python train.py --dataset="telescope images of galaxies (Galaxy Zoo DECaLS)" --image_size=48 --horizontal_flip=true --objective="v" --cond_dim=128 --targets=["spiral arms"] --num_classes=2 --mlp_ratio=2.67 --positions="learned" --optimizer="adamw" --beta2=0.999 --lr_schedule="wsd"
Rows from block 2, named by matrix and row number. Rows with one number belong to one attention dimension. Each number is 500 + 50 x the weight over its row's rms, rounded and kept within 0 to 999. All counts start at 0. Numbers have three digits each. After the name is the row's rms in percent of the matrix's.
# v: attention query, key and value (stacked) (model.blocks.2.attn.qkv.weight, 384x128, the v third), inputs 0-127
# proj: attention output (model.blocks.2.attn.proj.weight, 128x128, transposed), outputs 0-127
v.51 102:574502590502636497500517574614480522421518511573561482537514385564532463515586438532342518498437456512496469462458525509520492491534505508498485521483457453477511509508510601446368440477574562464526514497516439435530470457536494555575470479492462428476446528490582612617473495597504470525506461469496492548502535504457538506394426539472491471503411461432495468551520468476503514506496
proj.51 112:367393542487504511489518516510498541486500485485472510522478499489498520510542440380501510633537484490496498575436516572451488509388500510502504498496510504515475485502515335505495488489569544482508485485494507519520518474489677599517478504499396482515523502497516635568469560545519522476512531552515507486553518465535488496483515653513512504394481546524511552644479519490512379540480
v.52 078:475564368512357488511482434588521569546544510491447535477738437542517580519537468447487498483528511470513500388559465465482524508491493561516443521548470461514512510568488556510468520567612473491504509507500488551511526517551503539478513499549467494579522492447479433461486503550536431498491460538491490517522484492472519515386657555493434514556523450437518458523586476550496509532515
proj.52 084:442527442512387493502495605654493551501520497632518488489288522583517561509562523442468507469451484516503513670530500498548534476536519507524467478500494521512526492515483462496415494463639416464502466492509509537523505448518520548596495510522460465643456500475483543516467539521496554453546561439501458506479496411479470507503468443488458481513526568487493523449542496492492449476482
v.53 133:448506412480372524488464481420484526575495581445394535437494616447511559512510542544627505497471495494526546531497453450506567499477510483526488525524554503546516514517485480516635542528414382474495456485508584530547584583425491511410515531491557518569517517485490397383555518439501549506514558497498490454519449510597449555562472520491449491560574401580523500511468509515534502480495
proj.53 141:619622559501471508504496527577498455515505492451519489502467479570492522476478489623517503331500483509505505461504491435549496496610488500505505499507500493494517484525499625503428505495470475483493505504500500525463514488495302429504498497490617504516505504512524396456512438509508472501497517438517490507439502547519537481479488328498499515607506480515498471342516511504496594423539
v.54 084:478452460532461481521560472585545514493513462432423504499549473618498381460509485480469548497587488544458432441596505466488465494528447548475522422527449474487532426542494431502432512542486538500581524568519546485489491519608486517459651536546376401409518458553521465486377511569465509514508532486490439483512542543421583460433506447538491508442537572465467457466583478472439488529461
proj.54 081:504505454491508494502531625541502546481496503603463508463473577583499326518576498486374532566500536455511557525567538487456500492480534488477555533510484520534498508525516561500503495496551430445524453508473420447421480436515525409436423510492528496533504500461482532458452489515503507526431460488500355506520480410507415515465543589455365515550559454476494538584581497484497637456487
v.55 084:467485415553509481488458477554511540450537563535496500519310360451510464464658557529486549512498500487524527398470440490535490533598505479505519527483525551437542504537498452435472480534539443519451453545524492521478565579385521518540456487513496446431370481507555482489524500428529504533491418519493594493519505546503522537442405536622482541552513434606509530519487514494497499506502
proj.55 074:468422481519477458476507564671469577477544485393625493533659479543484484494509563433574506493388508518515501570484477464478518464382549548501482526513524451518517525549515488605415521497535492540496507496488494473499526575435520471515666512510479472470470551489533508510517523485484424491526579525489491487505522451513488493465498523390379480458500573411518476551547521472484525413520
v.56 087:482463440508456534469480425586520494506514425429388511500461419606521439449483449457476494508580502510515499442584504443482496496500495482488446418530497528496564468454497439514410550564450435581512543557525475498432517476567491381464610517563350459404569481492476431521461522568505402496501480484461495460495477480440493512445534465518606551456425426448477494552597463516490496455513
proj.56 091:524495423523480510488474667607469571523502503592501488493554556606500440526515533467402493528512512481505485605572507470458517506518498540521464508489484459498529486476485547490529499476475462556513487498501469438473497413455510571436386503501444411537517514476471532455549496563493593534501497485490420477519512441439552512518562531482395477492558584472474512529684508520512679485508
v.57 165:535509614515477486490529565358518514533544485397549497516583510546522534482496488438474495505457546489479515529431541501492483497577510581525386431484498496526581499455509508441513480506369535601523511540511467447507519496656503491388473478508290516628555452523558534595434498549502493537534523471468548557482495466521516476461552496440457508487537525492507497535480474540501500498505
proj.57 176:497499690496563502499516364419493490497494502617443496473449496358498510497638520534436502481649512511495491468532518488502490502581512477488486504507504512499473500431491452469715494494313439518498542499505516522513510495549488543537516514497550549606499498506502506498491523537512506495527522507522521499511498572552528502437484452488464500517416512555493496458477521494501501541490
v.58 109:499484356473538509489471524529512562449449513544467520498474555571503477415629542516551491529430407461490507516544440426475523508470514486482493546479505513491485526605462480483529490488523473424528496456463505461475592531480510509487546444512395364350385539497579523499504490418459478486488502477505570479485517600461455525411404503482563477483491335492510529516580473485467506436489
proj.58 113:506507567493503509536506633648503507524482510482545514498476629605508439490486571513412506467422510513500465481527512514505468515441479523508472514494501508511408457591550470528405501509591406426505499512496464506513540535564465506501552510502493450462451496492523466499506490417510460498484469505499504511534518460454537502420404559516412496462567684537498467507692500493505602499498
v.59 108:556487525492624496521561527582478474469495456551582515505533396554505465540438471512364466512524522550493482493569568531498454496458487495506543504482473472470491510462569573459377426437588619428502533501489480474540381418502488511626508477487688505477485482481500587625527485535481494480501442464516451512493532481425539487460537526520495489463406562457495463494507491481509503543481
proj.59 116:388390397484481487500512469445502529510489495486425513480499457488511466511476511372534494620475499487507492501481510583474509499455512479486516506500505477505498493511497371531510519514596549461497499505485516511542522538462665609495501497483367517473501504502496633551525576449505505480508493558512524514528494480528483514486507652493592506448442543492493551634395479511488386575467
v.60 088:504509651480596501497584553499501542520509516444565463529470453388521439573425556555532541551478508511533499595412481538546491505509473428538517495523538459502379557472566534556527493442420495453509560519524531535546472564393488546543494522483629594499526524510460474466561518523532509487534453530544356494509506529546496479542462469528509487488392460510520513463365499459548485599494
proj.60 101:488507508514542516511579355360516541518506487391504485483506305380506449485457403472560497451587499506501507421333485512502507492460536527467481531497514503510501501502510533493530497498545681505485573514514476530531489553417432498491428494503536490403553526495506517494495472495486513480493552470504475500473503516530486483516511460517596485508399454533504528481411508514490418435511
v.61 087:485511388508435507499507518519512494466531429435411499511515501654492476438516475426496489513456494457514491517611492464526528473469481535515481405458501518515560465499480466485442473540454461483535535526489518408442468438539549513426596434543322513485552466567495554517464500479483426455500502462520401516458497447432558466507561494522574498426372602495487462551644440514503519498527
proj.61 094:523558495497420490506415677542502489509502530661436516494523569590492468481577581524355485523508501501497511504595465482447465509545518488468542530503477476490446506507493506494521516496502467439485490510513453524453500464461458482480470505502451386573475520476479445485511481452494629534476510534478396487556489523461461509475493589458445503522441544468500520534691512516509638519508
v.62 085:465575473544426493511505402484557504515504521535609474501453545506484467505485573451590521496448558527522524446427466465498520492499550558527489507545587569453442475498456409595610541547455441507498457568497477569467562529547538496507576544503483631581604478559476416301494519498530442533490515561482528475486494571516444500508523451525526536495455561526498497474369514509475468521519
proj.62 088:626589478498521478490536435423491532490498491484601544471529510485492464509513564607601506411520541473479489504552495516468472507504484484475432504481518529494517485488508697515525492540494537483488475511480471455384484560561409325467537491476605433511509527514548430445537377521456527543388457468488497523493510473371489469520480435559458499547441465528519480477466511499500528478518
v.63 094:425507367524464480494443513548518425489467453474404493455545512615445518403502496471480495520513428509456452510617520479489467503515487537477470464496564486521593466518481410476454539540474466562521477505459468489506457394551490497452540467561332446355564459534506503502448526576503419515461574482466470460499510477435492478445465479468524513459496589417461497509629479497490513398487
proj.63 107:479540477507502496499443655606505428511483507629474526465504629608499521494513619528405505533466483467479504506635508480461512535503471520485514472480525522504488501497508511512511489535495403497508403501487484455431473407482530423425511527493491430503487509501470475477529452558495596543462417536503391499531514461467495488455545569510432486478525486511503484554663495497493639574488
v.64 129:518511539517501464460476565433552466507530441558585523541577511511513512404424472452514473479501538506523523530456504457468506478526531563502395374459447504537547489485483472462571508508434539581544548503484479448479482518620493510431562522486248517586526463545533467418427519527486545498520501474464535463484453441497493481487579511394567507435481544451470457539608473535478500454495
proj.64 139:571526411493470492496527492395521494494526465267590499551451427540478452472460457484622507544483496508483495469436493505519509520431484467516446544507511476500558515562484520483391499471515517563480538499515548478575430567556505449484571486493669540479522511530549456512475550518519419524593489500516591499524500555554523481384387553538475497473495462555515509484521489506493435554517
v.65 086:508490443472424482515426603475479541513506403475489489543578546601454483445425369513518509481516490448475508498643505499458452512519484569523587534479566496538505393508528498518551500525389473549537487502485548491465467442439463516504448465496526409498548489498507455274452471493488522477483503501455512539487504460571482503524436541555408474423603583505486521484503510545470464508560
proj.65 078:670579576497530476515541480374523479500485504432489521502490519508479501509483469514492482518518529528480489473538509465505469508431537507484523448473481515530496472504571684498495496483491550494526513508517521519543486495453613345384455505494368510497476480495530427459519607491501525530587495563511492500529478500304533495558501612480495495463522523493494580539576489495498537555497
v.66 087:455524599523400490537466402486533495444503610571489482477389491532515408519555517571491543535512406502522480496538465483487575487460503478493578526566549481439593546491450524503538507540604503522562527499488464537539583458415549515536525484468613377502411563428506557491494497502493530501471534564510493537564508493555515545516328462575448493563523506583543522505417515485501502459459
proj.66 083:401546572534462518503505555358483475528539501578374499500523533435490594551575504544359490416420491508518488549576500506519509505484516517502451558476503493492485533442476508502638536508470448555500481496487508524425609397533497553435462479493441490579496502472442526507487460501473507530447560486477477477441475488509488532564607424540628485545541421468504512489391488517494423436509
v.67 090:437463467522417474487477568373466590546469472419452534518517560511499461434546480592554510445451463484495509549536465431520450551542507551569575522494560463570488457500509421522580500515389462525534453500510603477473533512458488466464490467511489402465522499512563402273444495502504531541506526518482517544529517538564536518542421571534418491460584518569476517523525476517474452522543
proj.67 102:649590478524464494492503518354515513514480472495465506512501484475491478493559491521494502576479512489485503480484516441510537499393481509506533475475512489499453512485499648491466493493476511496509509489513478459619530486468579364446494506499355548417483516501480450457473667541486480525640536574522484535559521493370484507457520645507506513492493464487497575490568512508501481552529
v.68 117:508530642485460494477529555493532465503526440615517496553557506491503639487500534418456456488518508486512486464572499521498486485552505510511428447471476547485503508474550470468492539552460453606496482506478451460454462505643545511452352490472394559568551487534502497450437507488475411520485514467520553473477484425542507449404686479462510522519546592388473499527479505511476513443464
proj.68 119:494532393495549504492519405406484506494501475250549494538501445536499450470461460461655503472594490521503518509629494492503499499382507491519431525497477495507547501480493493518470487531579611523493482507523512548497453472575472508475477477490580433515529531515566541508474480498508572485464500486497527487493504451460474470554368452515489500477531414518511478485372499506491599446481
v.69 104:514515545482480522526586541455444483505496533564510543454444438497529528615523574516479500491501463535497515501461526560527555509496535500458567603510501504489521550456500508451495478480551440433479430465510494454506585530361490555584415495415808551480445564464495490491582482481481496485511489503535511516511509507515454480498504469547493464595486443569528481420453473469517499503505
proj.69 112:462513515497463490501505594434482522506498496581499487470521565519499586533628529578409489450516508522496510541564496460513495502503510527511557476500510495481461491437472473525633514541461487452508427497496462493424626357420466506440454514513274370524459498453440505516542491497485547500478539498511439503468509418542553510572575464482412502541517496420509487514428477502499519423500
v.70 077:482467407469476556487475454574497542525507502457470522496519455418456542551509617547601507515576565536519539434398531496530517522409496446482570548526514472530461450462432496566508548531472577411458506522489525454469494541403444516506476519488637549493490499488500425695534462531531558437505443500544568460487538585482462511551446570574546463500539544606564464512435495502504500511478
proj.70 080:498488581512508520505416456739505554470503516655473479514491512463486516522448518502467499485467504523488492526500519467558487486632498482518537449506493502528456491408498422447520494497550417440478498498521501521557461542452534507682497489503384509574447521501494471511522613553493475500637533522514504507507522467517517491589511519477517522464447546463477497384502499492524418475478
v.71 073:498487599495523502492484565456454386483497547532668439537463574451523566515393491474522455483563537504532536465445492517481471495424527440488555479549467479528452518383479558531568547509479552447494507478520496416506500459496483560562607538507536460511410553425407453373507532476448556451503548562503445536525457418536455522562401577472522521526573433463510518498539451477530489568455
proj.71 061:491555577530580519502518435370486512496488533468672532536469485464496498498533520540538472405502480532469466541322484461532531485466483497521562447502527483483417469502473586484517480482375474492520476479462523515527520389478463496418499511469388547496451447475478498544543524562526539494556575412497529479488478490546630478455574481480437537468534511537485492397430491486493386460465
v.72 095:488491598525528490470419437538553451558573453426455477492551507522497529407516530460493497511447551486511488545458515461505487466489548566508437403485522487544598453448471474501479499493607495592582555528478530500480451528598516491413597511532327519579545448568513459520455518538502550540523498453442459456494485439549501519476618492468506517421450560474521481596476503548459492345499
proj.72 096:521476473504484501504427403483500505488542491420436505511467405510499526483395511433614489572505476471511491471502494485484484503448439443498463502482528479515649512481471476498342502504465543539496531479476504465560410604562500472557547500519643537486509521557553519480468522490510383518556443499494566482524493529504469479440361555514550487471524424537498484464323482520512517587525
v.73 066:529507376494503547514481585432498580507528496492439497462531495488495570504369531505613494450625546592552577561369582517559530533480537480560494485491477440506487472341486544467496477545434559549512551472550494444498468590573463529466481499503491547523502536497447414509531498558487563494514462523494580436447535559432506446566447506552565521509453553523456458505590502560510495455508
proj.73 065:563531524517493478490462453536495549456493509509523489469501515596490487488438492559614507509521499509467511483542503477514505521533511489526552405499492485499579514435434419477354522522511523518508527499503514501561468558467560469613461492496513575487504531485523355524516639440484479524611468553521561558518512465606485475534593546418411509501428493474523492405674514488510388545488
v.74 114:466531421509484458504506400481551569501471491540428514499502486490505443415554479486461510528428455477488494527534400476485488489578482524569384486502515520504510540570524437466445470474563432591517502530486450550488545481624537454441436448595240485525538472570592547561455541510531432553516524473476540547505465517470514496507512463449520512492420535438478529575518511515477513438513
proj.74 111:478491379505454484494495580477537474552513476395365505513478495498494474453464555435503488543384485494511492506586498523487551511391467480490397552492510473503494502534507460513439511468564521580488575489475554479530521536620531514572580483520732501490548492530517525483438444463495543501460438483482551488491489558494447492474471549543601495521479463544495532483630484498506572583506
v.75 091:471493644510454497494525379447577483482526463447481484513573526563515619432490433456382516498445502448497461517692493450451443474483504539502504418455506491464575488523511451525489496460583473545533536524442549562512420475519554472480530523540334496476567463557475561435464500451520533521498520477487531468498504518573551528533496462515474515459474644520515455566453495496482480456485
proj.75 095:512471455513426521490453446273530452477499534408479519473499465453525433485405449484535510548544483479483512444650498523503498476474495475479465518507510508514568504466522575507474507504433567477485526492501475472516389559501550452371572484497574499470527498495497508473501488393498377488530396528504537514542520558423468495466502564486528503502531422476498515554456516495469648603514