{
  "arch": "dit",
  "lr": 0.0019,
  "eps": 1e-06,
  "weight_decay": 0.03
}
Rows from block 2, named by matrix and row number. Rows with one number belong to one attention dimension. Each number is 50 + 12 x the weight over its row's rms, rounded and kept within 0 to 99. All counts start at 0. After the name is the row's rms in percent of the matrix's.
# q: attention query, key and value (stacked) (model.blocks.2.attn.qkv.weight, 384x128, the q third), inputs 0-127
# k: attention query, key and value (stacked) (model.blocks.2.attn.qkv.weight, 384x128, the k third), inputs 0-127
q.57 065:55 51 99 51 56 51 54 68 46 42 47 55 32 48 58 47 42 53 49 54 51 39 49 44 43 64 89 66 71 44 55 70 43 49 37 62 55 49 50 38 51 61 53 55 57 44 31 41 47 53 58 35 49 67 49 65 34 53 51 58 56 46 19 54 55 34 23 49 49 53 41 50 63 59 43 35 56 37 28 38 48 60 39 34 44 65 57 46 49 58 45 46 43 51 46 66 56 49 63 49 82 46 47 45 58 68 47 53 89 44 59 59 59 55 51 38 69 46 45 47 53 44 46 42 37 38 40 50
k.57 081:45 50 25 52 33 39 48 56 37 41 51 33 53 48 50 33 44 55 49 66 55 49 55 33 47 34 90 41 75 35 57 57 59 59 53 66 48 46 34 44 43 40 49 36 49 50 60 56 37 56 47 38 37 36 59 45 63 51 44 64 51 50 66 37 40 21 54 61 47 46 61 41 45 59 67 50 47 49 33 47 45 49 69 54 54 42 56 23 31 57 42 46 56 57 62 41 49 56 52 58 81 34 56 39 48 72 66 40 52 61 45 57 66 57 45 64 75 57 52 39 45 43 61 50 35 88 53 33
q.58 100:48 44 74 47 49 52 56 37 74 26 46 50 46 56 54 54 44 54 42 48 64 51 51 45 43 40 41 61 53 53 55 37 48 54 51 52 50 42 50 42 56 47 46 44 50 42 51 37 49 47 46 43 54 54 39 34 59 56 53 42 51 45 68 51 39 49 58 49 50 61 48 44 60 52 51 51 57 38 82 49 56 39 49 47 56 55 48 47 57 42 50 60 46 48 71 46 54 58 49 47 36 43 54 46 39 70 63 54 66 49 55 42 48 47 33 43 48 51 49 45 46 49 41 55 60 99 45 45
k.58 119:43 50 42 48 51 48 49 46 41 30 46 52 57 52 50 50 69 47 57 52 41 65 52 40 50 49 37 57 57 59 53 63 54 46 48 40 31 39 45 46 49 45 43 58 51 61 40 52 44 51 52 57 51 46 41 57 52 16 56 49 46 58 49 67 51 58 52 50 44 52 56 43 37 34 52 49 29 55 46 55 55 50 39 53 44 45 42 48 39 59 48 46 58 47 42 62 47 46 41 57 46 42 45 51 49 00 40 45 42 50 40 56 77 44 48 46 47 50 47 53 54 64 51 51 60 99 47 48
q.59 111:46 45 61 48 51 52 57 43 67 32 55 54 46 56 50 68 38 48 39 51 59 53 49 55 47 34 36 61 46 57 55 48 59 54 58 49 47 61 53 46 55 40 51 50 46 49 46 44 44 49 46 50 55 56 41 39 53 43 42 44 34 41 73 41 45 53 48 50 54 58 46 51 49 42 47 49 49 44 56 50 53 50 51 61 58 47 47 41 43 47 51 47 49 52 69 42 50 60 46 47 34 55 52 45 46 60 48 49 73 52 52 48 46 41 36 53 56 56 57 48 36 55 49 56 51 99 54 48
k.59 136:44 46 62 51 56 49 52 43 43 36 46 48 50 47 44 44 71 52 55 58 37 70 54 58 51 55 43 49 54 57 48 56 47 49 46 45 47 43 50 52 50 49 52 52 55 54 48 53 50 43 46 56 46 53 46 63 43 31 48 51 58 48 38 63 60 54 50 43 55 43 55 45 46 43 46 50 30 63 39 51 49 45 49 42 46 45 48 54 43 61 51 48 49 44 31 57 49 51 52 46 52 55 45 49 54 00 39 40 40 53 45 44 81 47 49 42 48 46 42 45 45 54 47 56 58 99 46 50
q.60 092:65 60 32 57 39 46 47 52 36 21 47 36 44 51 51 32 99 51 41 48 71 55 60 43 50 44 60 56 55 55 48 49 43 40 48 48 50 37 49 53 60 53 47 28 52 50 54 42 61 49 50 51 46 44 51 45 56 80 40 43 44 51 57 58 45 60 54 45 44 64 36 49 49 54 57 56 72 38 72 46 52 41 42 65 44 49 41 44 70 60 45 52 53 47 61 38 47 58 43 45 27 34 59 55 43 33 51 46 28 34 52 56 56 46 58 47 30 44 55 56 59 36 49 57 55 00 38 50
k.60 106:56 55 45 49 45 47 54 51 77 56 43 51 56 43 51 44 59 46 49 47 67 27 44 48 59 55 49 63 32 47 52 43 54 50 45 49 66 50 51 63 40 52 52 54 53 38 42 48 42 55 48 42 60 50 55 37 55 58 58 59 50 48 26 45 68 47 68 45 64 54 44 48 67 60 49 50 65 32 76 51 45 44 55 47 39 50 44 55 53 28 59 55 44 54 55 43 56 54 49 44 32 40 41 44 50 99 46 51 43 52 51 45 21 51 52 39 40 48 52 61 55 65 51 60 49 00 51 63
q.61 112:48 42 81 55 37 48 51 57 74 21 47 51 28 59 60 50 39 51 35 35 58 48 51 46 45 32 55 62 45 56 49 53 53 53 52 56 50 60 45 47 52 48 55 45 50 44 54 43 48 46 41 47 55 73 53 43 53 51 37 49 29 31 57 29 47 44 45 46 52 71 40 49 58 54 53 51 45 21 50 45 44 40 56 51 66 51 56 45 63 49 54 49 39 51 75 50 52 67 48 51 52 52 52 49 60 63 61 48 77 33 41 41 38 46 44 58 48 59 56 39 45 56 52 49 42 99 56 51
k.61 125:45 48 54 49 53 51 58 49 27 45 48 51 46 45 47 38 76 37 46 50 44 66 37 54 54 42 45 52 67 51 42 61 49 48 45 37 49 56 50 49 44 50 53 50 49 52 49 48 45 41 42 53 44 48 38 58 42 28 48 58 56 46 31 60 57 45 54 50 52 44 61 49 56 32 55 56 36 56 48 49 43 48 59 38 50 44 60 56 48 51 49 49 50 48 45 56 45 48 50 45 58 47 45 46 55 00 44 45 46 57 51 54 75 45 49 41 61 39 52 42 36 54 48 60 51 99 56 48
q.62 070:45 30 67 60 40 53 60 58 60 15 52 50 30 46 68 49 56 53 33 40 76 27 51 51 48 47 81 64 78 54 59 62 52 60 50 64 53 38 57 37 57 61 58 45 57 44 44 35 51 45 54 32 53 56 58 45 41 59 45 64 46 43 25 54 47 40 40 45 55 64 28 59 66 67 57 50 53 27 33 45 55 52 51 60 55 63 52 41 56 52 45 52 29 46 69 50 56 59 50 57 38 30 53 54 39 91 64 38 65 31 54 42 66 51 54 45 50 55 38 37 55 36 44 39 54 34 42 45
k.62 080:50 46 36 52 22 41 50 43 46 13 50 39 52 54 52 26 60 55 41 50 56 28 48 41 55 40 76 43 93 40 55 65 55 61 61 72 49 39 40 43 48 39 45 36 53 39 60 52 39 48 52 53 45 32 47 55 62 38 56 73 47 57 41 36 44 42 52 58 43 50 57 41 55 67 54 36 41 30 55 53 48 48 61 68 63 50 52 31 34 54 47 37 52 56 61 38 47 58 59 57 61 31 51 48 39 62 50 51 49 56 45 58 59 58 51 52 56 61 49 42 43 34 59 44 45 99 45 39
q.63 070:63 56 29 54 33 55 54 53 46 15 56 41 29 50 50 45 90 42 21 46 67 50 63 53 50 30 69 61 78 51 51 56 49 50 52 43 61 35 53 49 62 51 41 36 61 41 56 39 50 43 40 43 48 45 52 44 49 70 40 51 45 44 47 41 36 38 37 45 41 62 47 49 59 69 49 49 70 33 53 51 60 41 38 47 57 45 61 54 77 59 46 53 56 52 68 41 61 63 54 51 34 34 50 59 26 44 63 48 50 41 54 53 65 50 48 59 53 40 38 48 54 11 48 43 52 26 30 43
k.63 073:59 53 40 47 30 52 71 58 65 22 33 40 66 41 48 30 75 55 52 57 58 29 40 54 58 76 67 55 70 39 65 47 52 56 50 66 62 50 44 55 32 48 48 53 53 40 58 59 43 49 35 42 56 54 45 51 47 53 70 84 53 37 13 34 66 57 53 42 64 47 60 40 80 62 54 37 55 29 53 45 30 43 62 58 47 50 41 54 31 41 60 48 63 50 50 46 45 64 42 49 53 31 44 30 64 76 61 49 45 44 49 54 38 42 58 49 49 63 55 52 55 66 53 60 43 56 51 55
q.64 100:59 49 72 53 56 42 41 40 55 20 57 49 48 47 52 72 80 57 33 32 69 34 58 37 60 56 46 47 85 42 46 29 60 53 48 56 44 75 41 56 49 52 37 40 43 45 65 40 46 45 61 44 52 47 58 54 58 75 40 20 38 49 53 24 44 60 30 49 42 59 43 55 55 56 47 33 63 34 63 46 57 55 65 75 59 50 40 54 58 42 53 47 47 54 59 42 54 51 53 50 29 43 48 50 62 82 50 52 69 36 49 47 43 49 37 52 35 47 47 59 45 83 46 52 41 35 52 49
k.64 097:43 50 33 49 23 53 58 52 67 28 52 40 63 39 44 83 27 45 60 53 44 54 38 56 52 49 41 32 14 52 53 75 50 60 49 53 57 35 62 61 58 58 47 48 57 75 56 71 57 57 57 53 53 50 53 60 47 38 56 73 66 41 30 55 44 53 72 55 52 55 60 35 46 68 50 51 52 76 27 56 51 56 40 30 48 52 54 53 62 42 52 45 50 56 32 43 55 55 50 59 62 66 53 48 46 58 72 55 42 58 57 57 50 52 70 53 70 58 49 51 57 23 55 55 64 17 49 52
q.65 068:54 53 55 52 74 50 52 47 64 85 47 52 62 45 41 14 42 78 47 58 34 45 59 44 49 81 52 34 57 52 51 38 54 57 49 54 52 50 50 54 45 51 49 59 38 59 49 48 50 58 50 53 44 49 44 52 38 49 58 47 48 54 39 32 48 53 50 49 51 33 52 37 43 39 50 64 43 64 28 48 57 38 43 53 60 57 50 58 38 53 39 63 69 54 30 52 50 35 45 50 41 47 55 49 52 75 47 63 23 44 45 62 42 48 47 53 55 41 53 46 50 30 57 48 48 00 66 50
k.65 073:60 60 12 52 36 54 45 57 34 27 44 58 46 39 55 45 34 43 45 65 69 83 47 28 61 36 52 50 20 47 48 26 49 60 47 45 50 63 60 52 53 59 41 39 56 46 58 45 34 38 60 50 50 50 51 66 63 42 51 49 58 53 05 52 47 52 62 45 70 53 69 55 36 55 56 51 54 57 71 51 58 52 54 43 42 60 50 45 58 56 48 59 49 50 45 43 52 47 41 51 57 59 55 53 57 49 46 50 50 52 54 41 09 45 59 32 65 60 45 48 48 37 58 49 50 10 39 52
q.66 092:29 44 33 56 38 57 62 47 48 53 48 49 53 57 56 96 26 49 61 50 72 68 52 34 42 25 53 40 44 71 46 29 58 61 59 58 53 20 46 31 44 41 47 46 54 56 50 58 62 45 64 52 66 63 49 40 63 40 52 48 51 55 64 85 50 58 53 48 46 64 39 43 45 68 51 49 30 43 74 43 57 51 56 51 46 48 38 51 58 69 55 63 49 55 66 54 53 55 60 50 14 55 45 53 60 46 42 49 73 33 50 51 38 49 41 51 56 69 53 48 45 47 50 49 56 78 46 43
k.66 090:40 51 75 49 82 41 61 59 61 70 49 44 49 50 46 46 63 60 35 50 48 34 56 80 45 84 34 67 43 41 51 99 46 55 47 52 50 62 60 56 39 42 45 58 55 42 48 44 37 48 45 45 38 41 48 46 49 35 30 50 41 47 87 50 55 46 48 51 52 33 50 41 60 34 46 54 47 63 67 56 57 45 53 74 40 55 59 53 36 29 49 49 45 54 39 56 34 49 53 54 41 46 51 51 42 59 53 45 34 51 67 45 59 48 44 39 43 61 55 58 54 84 53 48 45 55 42 44
q.67 076:32 62 53 46 41 54 49 60 62 94 55 38 56 45 53 35 50 67 58 57 29 46 45 26 55 64 55 42 56 64 59 42 49 42 57 39 64 41 51 56 61 51 43 40 54 58 40 59 63 55 74 57 55 33 53 47 38 38 60 53 64 62 49 70 49 55 62 51 49 43 57 33 32 33 54 57 39 49 16 54 51 46 44 50 41 48 50 47 45 29 62 53 66 53 45 58 45 48 53 43 63 45 62 50 46 00 41 64 32 46 55 61 49 55 70 67 60 30 58 53 59 60 50 53 45 65 49 47
k.67 080:62 54 42 53 53 41 27 54 00 62 53 45 37 51 48 54 54 36 40 50 48 51 43 36 51 21 60 55 78 50 49 55 51 38 52 53 39 12 58 48 51 59 39 40 52 44 53 43 40 55 50 54 57 58 53 51 60 67 55 75 57 48 63 61 34 39 48 49 47 43 66 61 66 54 54 45 61 38 57 54 52 48 45 57 42 49 50 34 56 51 35 53 44 40 68 54 51 48 44 49 46 41 49 49 64 29 46 44 51 48 38 54 44 55 45 46 40 58 44 38 46 33 47 40 44 90 22 23
q.68 106:60 58 54 43 32 52 49 45 84 59 46 56 40 46 54 57 24 46 47 34 62 60 47 64 51 55 44 38 28 52 40 39 39 44 53 35 38 46 32 49 41 41 44 38 40 40 55 56 46 45 29 49 47 49 54 50 37 75 45 45 45 47 36 43 41 50 45 38 44 73 41 60 64 54 37 58 63 37 79 37 45 48 52 26 43 51 40 53 73 69 58 51 44 44 39 40 52 54 50 51 35 71 43 43 52 84 55 48 72 27 44 44 40 39 38 33 52 54 50 58 38 94 50 43 44 60 53 57
k.68 130:45 50 49 53 85 48 62 73 65 59 49 42 65 56 45 66 32 56 55 47 37 10 48 74 50 49 30 55 55 51 61 84 56 55 52 47 64 64 66 54 40 46 47 64 58 50 50 41 37 47 36 51 43 39 60 42 60 36 48 46 55 43 65 55 61 51 61 55 40 43 45 46 40 47 63 46 48 62 43 56 54 59 59 69 55 43 59 48 41 40 44 46 56 53 46 45 45 51 55 55 41 52 40 50 31 73 70 43 39 82 58 44 56 58 52 48 53 34 60 66 53 72 60 65 49 08 71 50
q.69 096:48 49 98 53 25 49 55 57 53 00 51 52 51 50 52 79 70 51 46 43 78 65 44 60 50 20 51 53 45 56 48 48 55 52 57 54 51 52 52 46 54 55 47 45 57 44 57 48 55 55 65 37 49 71 54 46 59 52 45 37 55 45 88 55 51 62 44 52 58 65 44 50 67 62 52 55 44 29 55 54 52 44 55 60 54 45 56 53 56 48 54 51 41 52 73 51 50 65 51 36 29 45 49 51 51 50 58 51 79 48 45 48 47 51 37 66 53 59 48 48 58 45 39 48 53 56 55 59
k.69 069:45 57 50 52 63 56 47 34 55 34 52 47 57 53 48 67 99 38 64 59 62 49 38 48 56 74 55 41 57 57 38 60 51 36 48 61 41 77 33 60 32 39 45 52 53 65 34 42 65 55 57 60 38 63 36 50 43 55 28 45 42 34 37 36 56 68 32 42 70 55 44 42 53 43 40 52 42 54 28 46 64 46 35 63 49 45 42 64 60 54 48 48 53 62 43 49 50 40 47 44 42 44 63 47 61 38 39 71 43 32 36 58 58 40 54 56 42 63 53 55 52 36 55 51 41 85 58 53